config = dict(
    crop_scale_min=1,
    bottleneck='kl',
    encoder_arch='convnext_v2',
    loss='l1',
    decoder_norm='layernorm',
    decoder_blocks_per_level=2,
    adamw_weight_decay_other_params=0.05,
)
Rows from block 4 of the encoder of a small image VAE, named by matrix and row number. Rows with one number belong to one neuron. Each number is 500 + 40 x the weight over its row's rms, rounded and kept within 0 to 999. All counts start at 0. Numbers have three digits each.
After each neuron's rows are labels from the 100 images, of 14976, where the neuron reaches its highest value: "strongest on" is what is common among them. Only what is clearly more common there than usual is listed. The data: photos of arthropod specimens (BIOSCAN-5M).
# fc1: MLP up (encoder.blocks.4.mlp.fc1.weight, 1152x192), inputs 96-191
# fc2: MLP down (encoder.blocks.4.mlp.fc2.weight, 192x1152, transposed), outputs 96-191

fc1.215:452537513487484520516499567484529524488495537534501477524525471543460515442514445474474504490471466477454470447493515441435499563526556502559490487497529482553451461515559531469523530494501545540464469479560480500522456463469494568610574470509482574449402406539509535451555497489510548511
fc2.215:465533493527520499542452564457484452549515425434487456545535513474467532511543490431495534544493558525520537417503454438491475500505458457485533399519460494501554448530427504477526520482482515476524525542425479508526518516445544538507552554500514557524479493485507477445462413512545567555
strongest on: order Hymenoptera

fc1.407:470543434444468461523475531547484458464530503450526525506471470458565526452451491509507496523508448464482466527575461445487530530500433485491482565507531465523495538579481505469518577502472513515540518585466470559533490451489575621454459494569548511465403486447454495477475565485494506496
fc2.407:503522533554440519532456540436523532511604532524539579506533434533491454504501559496454456575526511507473491479401478502566509514555493553446492502512544511485457498522530473482540533568482461576484544554532511497432491457400558520537491564502470496512506499483535549494433408545492444514
strongest on: order Coleoptera

fc1.566:529546581465532560512497478488547456595505474577500464586552519503511603538470463513544479498495553530470495519520493469488450482503499531502496613469485535528519495491521458389517436558538463488528485568539480516462560485476548475612548520443505532485467448509551497528541433484522462517
fc2.566:512525512516497440493483522546538519534513520535524466455567545486540495528473484547574542540535535539464481461515503467468522496500564551512538487465523487549587484516493480522454462515456500531509463429456466518510493475456490475600506453519524507546539495419527500488435506465539489439
strongest on: order Coleoptera

fc1.706:462570512531620499471401509534524482540464507462396479485525446459505504490487410554483538520471459467504493523576457484531549472478472512450568572544498490536435486509500500419514529485440517491560502499553538549513465412444516525505530446477471504487490458508512504566466501483455533536
fc2.706:519508545383483478434498493591494457525461465515541532445553472501470462515539447477589556471476511477485484515484545485529591512504454450477457397503501489521560523516452561598609439476517483477566502416498494448518516478524482471571513588498474510535492556530485450470458405525509527498
strongest on: order Hymenoptera

fc1.485:523539558506466431520445581557479497534424495483503474500435449509435510433429482571524542490520509515482580499566448545484507515468460478441484460532484539509520482537468488466465585504521553622595427514564478469550512502432493505518534471419470500458455472495528491475558523533532516530
fc2.485:506497508499517468452573515544492526502523510538500519488552477469456418479478482547458508528518504505466511482407530471436478463492505566503496457556501489507489451512449465495452538557512439548469465528460513581471504450472521520508546531524506505545539572493492454479447502480529526463
strongest on: order Coleoptera

fc1.536:439460470512510499495517477561444488490513485530471498515516474535483507516535457488437418431502582507512540470511486516560524472462460467381475545524558492461516433493525450516542530519594517491462531515454485460489528505503479528502452538468584488460470542522529526489532535452537439489
fc2.536:482503500534511511473528369519502486491461534513490510488531483478413431407448526513504535524553454509528503547492501499525447507544524511478448467485521470553507496527501514512416483469428492454538526489510484546530571476496542469486422451493553514529516446515520522549512440523546553549
strongest on: order Hymenoptera

fc1.552:516532450500493536529559546486509555474454523401491587483479531515500467475500472476508541437500503426577543442445521510490498517478471566556433554507496512482481543470542540486551488460514413486452499588490504476494497493449490519505508538516561499492512492444497468572528466488483530496
fc2.552:481411497562428475535489588486515488513495502462453478462481477549445473512492544599512506578474418558479505519521442495490498538456485532498491447444435521515509469508538448480521506480478505524470543541534498496454490511541500460535441597499452495478509515572532510520533437612434512500
strongest on: order Hemiptera

fc1.163:483445532586521499498477457552461536515505510446572457504541505557453482466509500486455463558501531490441470530478486490551479464527556555460539500562542506525484544451587506486479463483467454473474596517490500458511463546453539494482507597555475580497491524484504529538530469502533431498
fc2.163:454513497459478495523484541520531498519447531574502465491542511524518456500466392461578446477526442447541526447519448465531527544543507575545539506531479510517578572547468487480482494486593528527510421469484549516539466461516515466486458498497557471477479474448520527475526519560520508503
strongest on: order Coleoptera

fc1.649:454580500564452504517539519527520477461523481607445536460574478500468541457512488433512528498543485548497461449506452524498514541519528547487520475563525601471507444449465508570459447490565497488597502499530516512486494498474493592480543496494471464538477548417514506468550548484465464523
fc2.649:516523542524457494550510545401501581478490543515581455489514513467468597517449442518507580523539477443521459513490510529532486444503534463479504520475498508546561473552519462488452517579509475517478473498509481432557475493542547457531506573518550471491485461534437577454495523483496457531
strongest on: order Hymenoptera

fc1.171:493497471454437539519494475427487505585507471525504548520522475546531518588565486529504421562507518482471457550529470497514464443506480538451567483574603459568537522504510507485509455465457456605518491473495538499541522554440476502445542507491485502513476530447464493510554464507469450444
fc2.171:493498526495556527493464541542555509529482534468629503470509447382476489454488523562543458466515405531473444554472515536443474515479507519594497501455411492506511462499593502490468502480479527508395456530484483515493485518497557532512515517475528530448552511489478496519486550480482440441
strongest on: order Coleoptera

fc1.128:502472512545508569528469471564523433466523546511465527542474483515401486487461474534553505460505474578486504608547442483519512417502524473462524510496438485501504512501460565523568514483502449513485475561551455509526504475532547515514533519505536521495504493563505418439532498488517529469
fc2.128:368390512521455494489486500559509500448531430516452512496479525446459413462516444455497516527403590472585566455457533484495476521518512416445478459502503492522488497548522489511509517500544468565562548495507499531453515490505556462558537456537474485550476519521484469500487500525463587514
strongest on: order Hymenoptera

fc1.252:491540431480514463518502545440447482470474491507493510488538472511492555521519536554502500465415487531477516500529493511552488540382509565553535538581469459480534497485501471549524461522532533522481542441497499562474550522458442482542516535521447442443446548534462454455490495527479500595
fc2.252:507524504437558424509452484475506470479589505528468539501463515546459506497426475521443399569496484476500500556521489420400545426590490500452564454477463495510467520502511435486479602446434544475497473535465518460491477519493535466499533484500465540500518459498478507521511519439478551512
strongest on: order Hymenoptera

fc1.518:443412545489494533483480501518509502513483512411466493422550528500507484536423478492489482452551459457438526466525524574483512528439449463538491446511457492478448543497494462501517507661538524522582496534470546540485462478408543473454528450519573559546530465453473502529556515513462455506
fc2.518:495462544482424533488520470528487492526436488461461541489470467516484558482486536505481530485559451516447432545461542510432540495554565456445502430467473473400522577557505515450508484508511488502478472490559506412552444448493458513513586486443462486496497483484514471481501451516466548468
strongest on: order Hymenoptera

fc1.641:513434435455526450493482611593491421536537527479477437530454469499439498471473470593490452502507479512523571508549500438554477494516491472500483462467533468450477478534535507509475532549503576536540468564488501525480534526489499449554528449490556604525433498522475543488567546438549459421
fc2.641:495432536478546607490535530507523538437485520494444476522570434505526528512480507494486540444449568485456445477542485575470498494487479521561506433490568482499530492483502447599560462501573510478551519519479461490480466526523504430472531536498457441499481452481472477571529508587524500440
strongest on: order Coleoptera

fc1.535:482468590511541556520470539540524461480451586528463474508492504590517532496454451521457568489542494531519515463559502524507473529441539574423481479534506540477442490454493509495512514504523535551450500476523404474416500544484504515510448492542519583462512546444446491547561460518565556563
fc2.535:555515560537449438471446522473536474480479492446487444500553535563518563534456469505528588477537569447517508477473462454484554533541486548451500521456548540473512397536475504570471546508466427454529536467481488520540435500523521529508435406509458512497461557509574493507535451520518527501
strongest on: order Coleoptera

fc1.618:454454478567493430476557487504501450603515468490492586474487465498523478452524482577480565423546545503437534500497477458478566468489515447463453467496487498537446511517535511456561502528512483468462472521517459473477456510457522571518451463539477437484475547481543434455491567454458568518
fc2.618:523517501414429486447497521487479468460477534555522543469533428562508475487473500519480587437457437576489531540507461524529528505541492430502475482543494493471483467532527583510466538528573542469411561485500491595426534465469394453504502582478421552488506548430543505498478498527567582554
strongest on: order Hymenoptera

fc1.242:426507436479526541527533547524505530481511511530493506491426568541518534482387530515598509518510553524523540484592441464473514511496503538530492543457485529450448529466486494544500466594507522496484513491523511581437517450489492505475501450495478515433440457525447530428502481517524433548
fc2.242:467477539508477418498533498502505484501452476559509461517523514498361436467487577478520457508490456525546462522452544509476483565511539502515491493482423508589516417548495518527551527497545554463497524518539519481481468496488452479495451609471436526544475425426525439483464449470479537439
strongest on: order Coleoptera

fc1.653:483416494498499441516513506491502483518495466453489476497492594493567511440535471527483468521550492487476563437513466512505476524500439489485438445572496500527475526507559499503552504542542529464562497528444488465543544506510523453488460508543479530515521505540523522440551521509424589476
fc2.653:553523566465497554427547489464519502541467497528554480476502506553488521467448508508511553503544434558453475525488515519535484550548482468523471420500476475484442511427581528516531526507445506564489525503523462482516527461535555491451470539535445461427489562562448526562493544448578554509
strongest on: order Hymenoptera

fc1.359:406450496440575534461503478492475492436490542457491524472434503534446456478506549480450545509523497487464471452517571537483498472533514403541466405502532521542514548521511477498488505486505540468538423585537482524485499594576479443453502483529459525497478493464494612503514524543474490521
fc2.359:518513494441499471520588474544526478537498408473471534488563450553430533505509523494514474513454486464602522511492439459474558447552479575463459500528476474532540532521515514462541467455435408492537539520519444480462438557524481478469585491525478402470438527501580512515530438490474507553
strongest on: order Coleoptera

fc1.734:434465544480546581471584509485508510516473501461508502454490478471461513547522515529473535518526476481480508471564507496460495501497447515464505500484551468419597463489567443503452534476499541478567525534612404480502512443503517517510462451538541505490428476513435582494538508510491500543
fc2.734:534525513542540458519491495488579431454452513477463543479603537552416508444503534473492524491481504488475514597538501486512531480480491471518484491493549508513528573448470513509525488478509484516493563493482509454497480451590522529517492455410520551476553445434531522507463464509544577540
strongest on: order Coleoptera