Rows from block 3 of the encoder of a small image VAE, named by matrix and row number. Rows with one number belong to one neuron. Each number is 128 + 32 x the weight over its row's rms, rounded and kept within 0 to 255. All counts start at 0. Numbers have three digits each.
After each neuron's rows are labels from the 100 images, of 14976, where the neuron reaches its highest value: "top examples" is what is common among them. Only what is clearly more common there than usual is listed. The data: photos of arthropod specimens (BIOSCAN-5M).
# fc1: MLP up (encoder.blocks.3.mlp.fc1.weight, 1152x192), inputs 0-191
# fc2: MLP down (encoder.blocks.3.mlp.fc2.weight, 192x1152, transposed), outputs 0-191

fc1.475:115121164159181131142146139178163110096114071123157143097131130057102100123187197089168090124162153058097097146127139168068095086116098100103119139164155138171140157156126140103098087135151110167102124159138079129122186068199077104073123106154109138148148143180096108124132138180162140111081135153089199144153155058157177156128132107107169159125151109169156153139124076140087069140151134144124129105138124152133086105056121197179109117157147133193119120116121164109089064125143118169148072115091124080140151086092107138166125145097098171109125137126102144127157082182146158085
fc2.475:110152107150168134135161105110179094093140098127070091114097143122125089115119178143103146078170127096104175117073160081055169133125166132087141197173099090172166050088135151107119153118177122096181142083099057106128108135163146101104112091157075170080190152174131119100183082092089117193168136129123088116107115103098128116138141145123123143129162115120113101081149154101115140081063174180068171099128112130131097089128137128148162105081122122117123138085093054137117105092095129113144102134128086110138117132071101084135105122131119117166137153076157127106180185141050162142
top examples: order Hymenoptera

fc1.256:214128141143142129147147167155126140172109086152135103153090142126152136087105140137040134091129149141142189120093152173072117074153104051128156085110133078125153176126119162174099087086155133166155145129101092151161119160106157130147103087147167127141108135102148123079085157159177176170104185071134113144130093149202173140166070050173170118111132127107130117114170152148158115168155106131167131101131073147096156102092177109152081175102101155125160058077166165135130171108117109117117129144158133131113111126114123136187124108173086026116089141102128123157140152161149110154
fc2.256:174120171103095129113122157127116110142139120105133118133117162152077118155116135151206117052126088104097082112184120164077098149137075162092149195144114100169129178135101163148117118140150176105182134128045112117149109187128144161142182082112118099115189096149157098156147066153163109176164143113104176121160170101108143159169155151111110107090106075135174174111152142115129149179111131056159111075139136088140111128082146118088129125110118105129152066109151071120079194085161097118114119101136136140145201183095114109104079140114182078106184117149113138128083142174134140178
top examples: order Coleoptera

fc1.492:139128150135181085097184105144130120086123065048128153180117176087140143143103107091137097146118183062133146121119174164186123085094121082090160091082111129117092144094121127138117090141124142124124138124105120118145103171120106053106153137094126115141132102093179128141124174090119077133088092118122154129133142148165104151207112111155102104159214183078119094181105123128178188141216152151208157128124191128124141128148146092118094117123138121161137112068090113144128159141163097127161097153189156127119154092121122119088183072096084143124117136133202188133109102167109110150
fc2.492:115166165059123172099093133113101104062112154111114172100141132142045121137118164130085124173141146109135122190087132101129104102124085109128136145146135149087108102143135118111103123139137111169114114140111112130197073098162130163158116082124147119119112113119111133087134114114191091107141102134107129191074142169158148096114124156158107128136192149125152093127128135087142142195149154147022125111064192119129102113166099127106080101082158153124124138221096097152155136110137190114118179197174151128095118118073100056115122155135125142197104140168133106210177124130122148195
top examples: order Lepidoptera

fc1.340:127134124120179186138121115085148122078138168157089141154056100115148139186147164146099162119125163137106140072114079096071155089148128110081173169089144116175166146172102176148093150139097104215181077122162127154091105139135186161108126057125128189076130143086107154138156118120130112177072076116110113076155160168082117143121155102103128106112102126138087143145138153127154106132192129183165116153140172086137121064185095172129124135111186107091097095129111109125134131135182090139115139108099125073136163092078083179074113138158141123139109116103087116170176127152195146142
fc2.340:131142062063200077034157133084070119112180096133113180125142156188107090107113118128156126122093103086144123140150137046132007161117129132163106129123122077147151099113062116091113104096140147095150084132119163126145124079075083092074102133110091088121117125141186135149161176162123132170095114116068125121170104161172129122125067106153140170142113130108079099113128133104140083161124115129152087123142121150135105129126102085161177096143083151103132125108107172164104150117124135164099127119122125138049108158071107110131128133121122146138118080146152136074029156135124163130
top examples: order Hymenoptera

fc1.760:088113127130125086082099016142142170099103137124103155071163205157149102098135139092159127111113128111184155141142117104153145123049108181132101147118151120143183142129146159112193161138077131166137158126075137076120134092170121124097117124169159112159160107109187191144158062095095169123153118176135167128111059106082101094127102161101185102150146116137145159103120193137161146115127135116105116140145106192203143057107131131120048108116113144151122125128084130156148128151080107124098137158108139106175156174165121119122134140123098110102135120096040151136096147133118172056
fc2.760:135104127153134098154160212111120109162139167131094129105098089118152168123098114117121122119102081154096176092070199120131128152123079174111156144115178149100153107153133181183125145170164083154148104169143181159091142114162162118158175123076147061176165139149162133171120038110142138105141190142119133094110121094098085110150069147087122078125146132159110128194111154120147109126223088101169104153150115141130136137175129153166110127124074125159130178118090135164145136144081143142114085089165095147150114092173175122093166174146166088140137137130142074124208084186144133153
top examples: order Coleoptera

fc1.573:080154112120167158161126112178152160085097049096169125169061169192136119144094122130134106080113159146148149150174072065142111118185104145145136129128107149114130173107119135164153160110146157116175138126143084121118087072120117074161090072130126144140146084118088147112167132146144119133159155142072118051131133137124078190091094198112115135119122147054123109133063134124174138098110159122104082128113167129125124192081124115129134112108100120111173131155127116177121135143151110080127152161135086074165121141157147146102081075104135124045184152093067119135177191128148161200
fc2.573:191129140113117094084142182078155064116140139073161100169177110171167118189170090130129098085125168117096156074101089137139128133102158134173118099134150152150146126150105091131115137092176139091129109152148163121144130089134054112132094129113175159145126140172128130126097084121112147115137044135100165130137139150146141165141099134189117162121172087127090097057152152142118142074087121139082139100102112101146182179085110111121130040106014132147139116100113132137080124197070148151083119177137121102116140181133078157167132130092190102149123116111159184075123120108142124097
top examples: order Hymenoptera

fc1.25:112096106148114182153143186111158120120137092106097073156109106154110124102068162109126128147088118121116155053131134160140074082095126104122113112174153163096112187137163140054172093097161185121102122164087138117147155090157065129126091115137197149152109140155114155133146135132146095156109119143066154164111201124168149164144134148178139138164108098091151131083169114100177147157158151116091128165110106129146070147118184175104155134078043112159121123083120122124134161091020091103128124181128100090113184143159149137117100110124094125161087123199133143136153204091090130143
fc2.25:154155105148175171113117158148104110144131110120166088117135116186098104135107094157117070083107076139092108103196086120150108170121091132158100115146190104094175129108079091124185168126130120125124128097087114162124189151083098106160157113108198095074098121090112151121113152155164120106115096135185152026103104129132084084084109083076114135146149122141123111149129123140197046163157097130137089122142062084138159095167057088167168081155117061134134106147081106142144176113124145149151153144129158141191196157123122170142128143132120114138080125117144135157077147174152099103
top examples: order Coleoptera

fc1.119:155116095135130117123125163122068099094174126112181143113151119221161124116132147081064154126121131103094123087152134196153113133129090133070121128127115138111164086145144155091105094139159086154155148135076111133113119083153119132138171119117103179126181145100226119168098102088073133148135159165132178109122111109194121174182097186130057105077072162129107167129085124124136146132109130172138200204126132121083119138172051129124126106163062131075166135129114112149092073182138087098121095105130111112140088127158097112108104094116085106172147114108093175141118175120176152149
fc2.119:141124148168166128181184150182166214106070157093150095136078092152130076137180151186118155177072145203114102111129161114130125090091133117089142126133167098134111137151117064102045087172164181136164102115156180102147146136084119136137124099174108131090059159153073175143122050128117125136121129111089102162127153103123165088151137112125110150131104091143081084125112068160137074128133129113156193162103162155100100201101114095099118110153130103127155123090149107122202157128144147111074126109119153134143135149141112100148132117061114131142153145116129096132126161205167111168
top examples: order Hymenoptera

fc1.578:135133095125150117125109177097111109135111096118109162124166117167159104105154137150113132135143151152131141117128127167069103143134178112186135185099130140135068110090127134089126165081143087172059178163096076131173128109156126105109116125137133240152120145160155144194046091119074139097107110086126155182146135102126103106105136132086129103120133144167104142142109082141092122148144146138170091147137107104077119114193114249160114154101136152151119107127126108112116108158065147138120122129109169107174092140104169120174060178102097118123127029133059087155099137111173187105
fc2.578:109146205134115096106190099127132170053209124125060108047116171122145157111126120129088143082132129111140113176115111104142139121086105076203153138104150101096109178118116144117125094173118146115142134109163143124157173168131105110133171126048160076093158143069108147136141106132119144145074126160122124142106072140117130141076081193138167095146124121152162069087063121127124058149121084142106111110168167205122148123118128144168130165160159125110145102165160183146103122086124153087106119066108154177120072172097143140197162092169126127131105103133105121151144161119122069123
top examples: order Coleoptera

fc1.166:163087156134137134184164125119087110118142071101090139134105037079124144161154138167107168071138115095154180153116174121138062107109116108074119125122112115124142165138163146180100090150059056090149162148094142168115176125136111161122159080153083136167094096150145102210146171028092150158099206117117168112088148093149145182116103136084109089056069125083116172106119141108077115129087142108106150170128117122122129135205121188195121128155171136153104132155120089136093133119127130130117123141124137082159107121112101195133109130170138147162117139141106116095127137136102118090
fc2.166:171153155127096104113125138110137113103097160081141072141112093139139156133132083149133142133141193083105142136076157153118108150123084129133125175098186099224120095172153133186097128129153082130211141098177157161111102139177191131127128169144094140129124138131101187159142106182149108186111148161158122119079188201104130129109101056116074144137130146159142090145222144123124102125123176205073158127101138135130145139139160182148116125107118159101131103125146102168187163131104162108111111113162142113093116201142129152121084156198134150147119137189133119091117097179180098100
top examples: order Coleoptera

fc1.164:137150089169173130133139176134114151162047136127080146121111087101179118144092097138139127125121130083068144061117164121086225206132051164109084140148106091136118132191110165141126124131082088169148132125121134067122122084140182096074101177074084128130156062157102130101103177106140155111115146194086117138114113071137103217174131118141122136205144117163138122044119155128182165148106156084115117159118123105113132109113173066113120115126136203129172183150125126070105137093122143103120076099129127129136145133119165148146146125123140134140131121121119135082146153092120132129
fc2.164:122120162101145064136142165106131167118124117129149133155062112134077122142180118120094112131179166160101192126110113119144148141137174125109101179109105164074182143132098154105120133208112168109128129117138133119113092049072135105082165136145069173175142098134144143120113080158102081148145089116167138122118178099142170130125192105146096175112111124203106113154087152161103174147141153099112132117159142105174140166095122128131101125103166128153150103176136156136169180083175129165159084113090155129169118143118195140152114078179043192170097150122074108090185112091109161197
top examples: order Hemiptera

fc1.397:109081184053105147134102138184173080113120138116142187096123199117146126127125162142145198149070130173172136149142102152113095134107145122134132145115152127133131179085077141156154109116155156124168133142096171146150139143108080084180167041131139168124210134148109120058133133099106138104110140134107090128144048146139159127121118179139124147185109099171095154126147089146114073084108102100060119096154175177104104091202145125072138122130163124132123123157100090116103150208092155111115118114171097136139145104119118056121131120063147114107157094183140173136135182157092141103
fc2.397:108140187114149093104180170125188183117177170117064174082068061108083172150202112198106156051143112094130102118152057190156083146111102145131127112104109090154094085166120147153107120127115173129146159155037113144170136117135131130098173136133128109090170072124165141127115088166154154138149160129130075144091143082130113107178112090076067172075175095163166130122090118110076130140149094170123190098179125081181138119131121132079121138111131117140086127148125136140163170154113135132123146140151138120149151121176125165144124110116149130137116145144192156109141190136150102143
top examples: order Coleoptera