config.toml
encoder_isotropic = false
encoder_norm = "layernorm_no_bias"
latent_channels = 8
optimizer = "muon"
learning_rate = 0.0053
max_grad_norm = 1.0
max_steps = 6600
epochs = 8.7
lr_schedule = "wsd"
warmup_steps = 330
Rows from block 5 of the encoder of a small image VAE, named by matrix and row number. Rows with one number belong to one neuron. Each number is 128 + 24 x the weight over its row's rms, rounded and kept within 0 to 255. All counts start at 0. Numbers have three digits each. After the name is the row's rms in percent of the matrix's.
After each neuron's rows are labels from the 100 images, of 14976, where the neuron reaches its highest value: "strongest on" is what is common among them. Only what is clearly more common there than usual is listed. The data: photos of arthropod specimens (BIOSCAN-5M). In brackets: how many of the 100, against the usual share in percent.
# fc1: MLP up (encoder.blocks.5.mlp.fc1.weight, 2304x384), inputs 256-383
# fc2: MLP down (encoder.blocks.5.mlp.fc2.weight, 384x2304, transposed), outputs 256-383

fc1.129 073:148138179123099139156091122140145164149103184136121112090125130117110103058078135103141128175152175134167127108106126109128101148168113174122160063122144134152142113174133106073167110105167119138128146110116126123108112189170054123133159116098117114120061110096151143143110090103141143118112130084121134158097145118172156123130106123118104115077161142127136168087107124150108127120140
fc2.129 070:121150137120110158140127121150171135139115157164140107194177080135167121111147150121112096104115104111137106179116103131125133106108159103116121151122124148119142114153119141149098113143159079143133144138131097127136154097151101147087119127143127114101126155107108115124097113126152125096126121126106103139141099163135128094126126108135175155091118131116107062153094109110105113106071
strongest on: order Coleoptera (36 vs 16.8)

fc1.688 081:143135114122127170117110105121133131153105143141108081081074170168123135162125134152109146153178157106108157132078117106132136140150133134148161125182127140113114120122163130127124163142155117146130134130143171159121134127171129122155164127068147121125094110097137130096139143167165116193130129128101133127078114136126113133087136121121161127120178128126137125144124135112140158137153
fc2.688 071:153142117124128131131152095147092126118130151147121122142200142153067134128143137131134147114163138105092170115139090142132152164135137159131133102088113184108131145107136149160114132140153136101153131127100133157086098120116115136058132149147102096166138123105093075129160148156165110147110111056092085142120110143126133110155142132122152199123151128126101118148160123149135125072083
strongest on: order Coleoptera (36 vs 16.8)

fc1.377 099:152123127113106140121167114127132128186112153139087098099076135152102159137137096100081138113121128139130107132133136102120177145171098171133157118154107092134132078091170146120130132136123101162108127088095137081106139135159127145118123093118138106138096110097164132143167161137118120119130141147076124124127182177096057170136136121142126105107148102120142102120125127088141154112107
fc2.377 091:137136136124187114145116146122122091151114128117140139141142102156162132140132151148151128165163118111123143075105130128149146121137136171131105145122146134123143093089124124103127114141114088087132131098096080158152150150126104154132187140115166156110099151154146102127107087190123095150144131149092115146098076138116155080119150115108113148172146154148191145161117127153158091098111
strongest on: order Coleoptera (38 vs 16.8)

fc1.367 069:125165096127141127153126091109156173160152086161131109093168138193155111139122110106090112120196114115139181128129098129145131162133100110119150138125115146127098105129142108161139109144165087147153125166139178190093093120154148065133139110100124112143092124152124098167121086095135126163124123112157101132136142098087172133118118129155111142145104161112165110136104138149130110142123
fc2.367 058:187142128145185172128141134147112133133126108189119113148169197176096134116119095097141135090151164171116122123169111107120146132113089140133136148184095111149161165155149134134121131121134113140139142122131150130104141172154139114107140152108126101134136120146157047108142123124146127102115163145109107154137135147143135129156150122156127148142106117158128166107116112122137129192132
strongest on: order Coleoptera (41 vs 16.8)

fc1.123 114:106082140112117134129097124124136099149140141182094133098126136182109098131125134153141120115131117092144112117155084115134049100101155089119172076161129123118101139155119139101150145103126148157126120111113092103180090114092124131134103083185137143166125131123127138109125124128171148139126133109132089107167084118095167143111107148105118105126163158110122106125130112073135173131110
fc2.123 099:117151121140111154145114086145169126152142149163144183146138145113147084094148130123108140128171161126138111085090154154142118101109112103135136120105123127129153144133131115160135130159153121136141140145138113138088141161164143141188147102126106122099170095124123142160123111158161112154150120152130132157123130090111140146170096153133111165151110165099155131119136134155139107181126
strongest on: order Coleoptera (45 vs 16.8)

fc1.390 097:119100151147112130124157111106139151131135116118110134074132124162151143104152111134118153157136110096121122107132104121131158107165121096113140097130150150126110201138098133155097124142125135108141126160131128148117080107130104103134190118070108131136128117152112128044137081101111103167107164158101081134176157120117174139088110127136104103141152147109107128115169116167130177144162
fc2.390 078:127135114123138124113130153137137139122137156136092129134109173143173120126139117107094148047117109135184146128152151133130155112146157148077126143131115094114128134141098130135139123147149143117150096113119151109091123140146140100106140100105170124153161153113156114117133170116134120115141099122105169141205164142145129098136146112087110105126110118102152140148117127091140096107125
strongest on: order Coleoptera (37 vs 16.8)

fc1.8 109:160107157111095131159107095084128107169163125119129146121138124188130100121113140132117145140164108125110158144136145123113125134166130088129126138116124122152135136082098064168134116155141118119133135139109104102142124133128058105157140095087113137122100154090125151140147138083149127055126114119170148129117170151121104141077106068135105144117149089115126122147147129167112151120121
fc2.8 095:104150115139129133137064161143145181130096109127117116112132152104100153094109135152132130098148131107130179099128139128107109119119120116123139112151153102090113144153141083115154149093146118088153108115144156132138120116098148123127127128149124147151147135153181139079140116135124101118130108141099144119111140124140155105149141118121152128117158051130147168147076107123143105145153
strongest on: order Lepidoptera (25 vs 7.3)

fc1.374 089:128140170098145133137143152123171135081133103091106129106119116133098109059106097164164066167148172170119120149134133147132148096108097070123137145128139122132145150144131123075159062138133129118090141117124112115124094127104118124108097106151085124141080144128143176112115129102183115148157142146152109145130124105145137140137119088126140159123140121162123149142118134143147113073169
fc2.374 080:140143119115097148143112106136136132138143111121089129131157127110131138142083116119126130134141169121145090158138087159111075108133115145137099121094160121135092104131113138087191162139140068153128147098148112140139156117134109110148135138113082098115142058165182146161100102098146184153146160102141120128160117101135156094136125117142121115133129133130125114170108128106128161144138
strongest on: order Coleoptera (36 vs 16.8)

fc1.59 101:101113139114142093142137153158101145144120106127138144149153102087142119169109136134106159114203092135120107156083104113101134145137103124107096162155069127150158127124136109094096124106143133123167092147150143104162123156150146147143157103110106146127106144113122114154135114093167119162107160150126157140105129121135144148135135193115122115130129134126148125137115148130101171132144
fc2.59 103:118070110166139121071161133126106106117089108148158166108144115088108142155120120129135145169149109136131127160121138137142133103126140112126119140145143155115115108112154097148104117141145151132129129128120099148097163119116162096146083135136172081162141134127115102095147133181132127134139129142147083115107130133126114142104168148140100094111106128144098135041182140125098161145121
strongest on: order Coleoptera (43 vs 16.8)

fc1.209 104:123110139113108126088111130153133107115125109099157131128105117153098102094145184105163180142160169152130079173150138138143109105141085153143167148146101121127113153155149169121095103195106107100168125128081107067137145119130124167140082136142141118121132111124149118169140071102116123095118116146167126146118125150135103153122105102122095116137133107114151130091137161169111132138094
fc2.209 113:159134177136110155130099102140161122137115100127159149165169117102086140139149134081146116130150114094101134163133179124141133131127136123144123152112117160130119091101123092111118198107162160118108110168094113107091147110076126143107137105172132132129150139119151092151131172078141123129103147140150070104162130149150113128094135115123118144151117118112134139199148119149142121118143
strongest on: order Coleoptera (38 vs 16.8)

fc1.370 106:109079108127119129130125145153130154136137137150078149144132125135110126131134129103076128098124114110129098137132132080178106090120107108125109117167099121106094135142148114151112173097120175146141198177156088087143127131112156101159137128112159104121116118115122090079132150125121125131129143122106163113121078151115119155153128127122185110135125108166161118108112116097101094090150
fc2.370 111:132165119115115101124149151114163088136106106155143113136104102151161117152119112108110109119154066150165073152125161085142140084157112106130113142108146113114151108174113147146132133146142161159153119118156146109133116136096115127156119119132105155131128125142120146118159147146096106102131099117140120083138121139139129127138187143109098137082137101108116078102143089132180153122085
strongest on: order Coleoptera (37 vs 16.8)

fc1.533 090:153117125091085079111138144119098157121080124147139099123109134137130117115132118156096114120145146106138152185083083082130126151134110067133118135113158143135155112138175154114093113142138133131149105152120132125152103122112143072126145115105147091118135125161165132093168086128111109123084111143112147169143120142144126112130171149153117061138130101120100143141146136112121157131166
fc2.533 077:084140170166086132115135142124082151138145077063153110123160098148091169155182162137123180132155091143162169131092106116139121109153117125112150129090123155093178119164146139127122145102153089133096167139100110131115170136100157135125137127140095109140080078117103124141152136145144118127125094157133092123134126142105155101139115124125092108131153131128105160093121162203094124170129
strongest on: order Coleoptera (39 vs 16.8)

fc1.720 112:151123162121129115133121099125095126149114158133149140136152160143147148118129140130150168104145063112115132099165086128189136102124141108124097129094115144150161166159113134116117147153129141141139094097087143146132096107135094153162174174096113114124168081150089102143076098155125134154143163147106107100164132122083151154059150106105134111129156143157105162146104134138139104152096
fc2.720 113:110114168085110184157132075114095119136156106094150182136141105164125137109137142108093112142127097133123137134111118131104140154110107144110126142160099174131126040137114101176129107150106126183132119099106134109136089060126150150159126152120134116094138111166107131128153122136138106131148136153137124130155093132182127168106104150099129121155151132125106142153116113162139074113128
strongest on: order Coleoptera (41 vs 16.8)

fc1.34 139:155108141165149134115112156129130150135129122107094101133143117132088194107146116066127112130129094127118128150121154152123177136112156163096142083140128159142083167125119174094134164142118124119137150135110155143117130118124105098100130130098125120126150095134126162138116173097149115166114143117112159132166168147112120128145123153166121121118150117094131140110133140137129149189151
fc2.34 134:098138097098159153107106086150159153122146148132097124115107095116172137187122114153161134066129146116190129145136109139138148120129139102134075128136166102139148148103147154107157104109118105094118130132119068118096086115143175140174120138137159136118116154169123156096129126115173211124130105147159146134125146124164140146103107160169119130129093142133182125159128133102122166084135
strongest on: order Coleoptera (53 vs 16.8)

fc1.684 097:163120120118119116138141113117143162117152112137081123125104136154162100129151107138152110111168107127139138137121141129152156153136107120153124113103109117142093117139139162138116098113099078120062129144158098102077112087154101156149083081073101120132123118111168098085154130130116102099131135129135166105123133146126129113114099137115136106130088119123103131131156087117131127126133
fc2.684 095:121143153074110131130131166082118127131107138130143132156181143140145102128145129101124120124123160159136112136142101112139200113089104103158151121132128132146110153129105152106108090123092118166145160097122125153149132110158124121116126075094098128169163121130131176116144127151151146094144114109143119127109121123139150138129120132104120152141095109118105149114175097129134189151082
strongest on: order Coleoptera (36 vs 16.8)

fc1.504 119:135131136164095134156138124150121134061131132188090140148135148091069102136108098156134135133126159159123106116129159112106145090169130172142149127107156109070126132141134086140129109111111125151140109100150130136197161099095136144149137147055128144144109086129108125055155149108159116168144140141136115123124097144124141125152078111138139162116129126124126142155126102069108126125102
fc2.504 125:102094137113141106116133122117082134111112126090118184157177113171144142143137103146107140116129074129099126111142182161135114091181126120090165143173134174102129114125097084170141120146160127167110115105124142130134124110115162124132161174113109134147151090147108133136089132119118128117120166129104121098165114137067118126125145150104104139085197145108119120117124165136154126171118
strongest on: order Coleoptera (50 vs 16.8)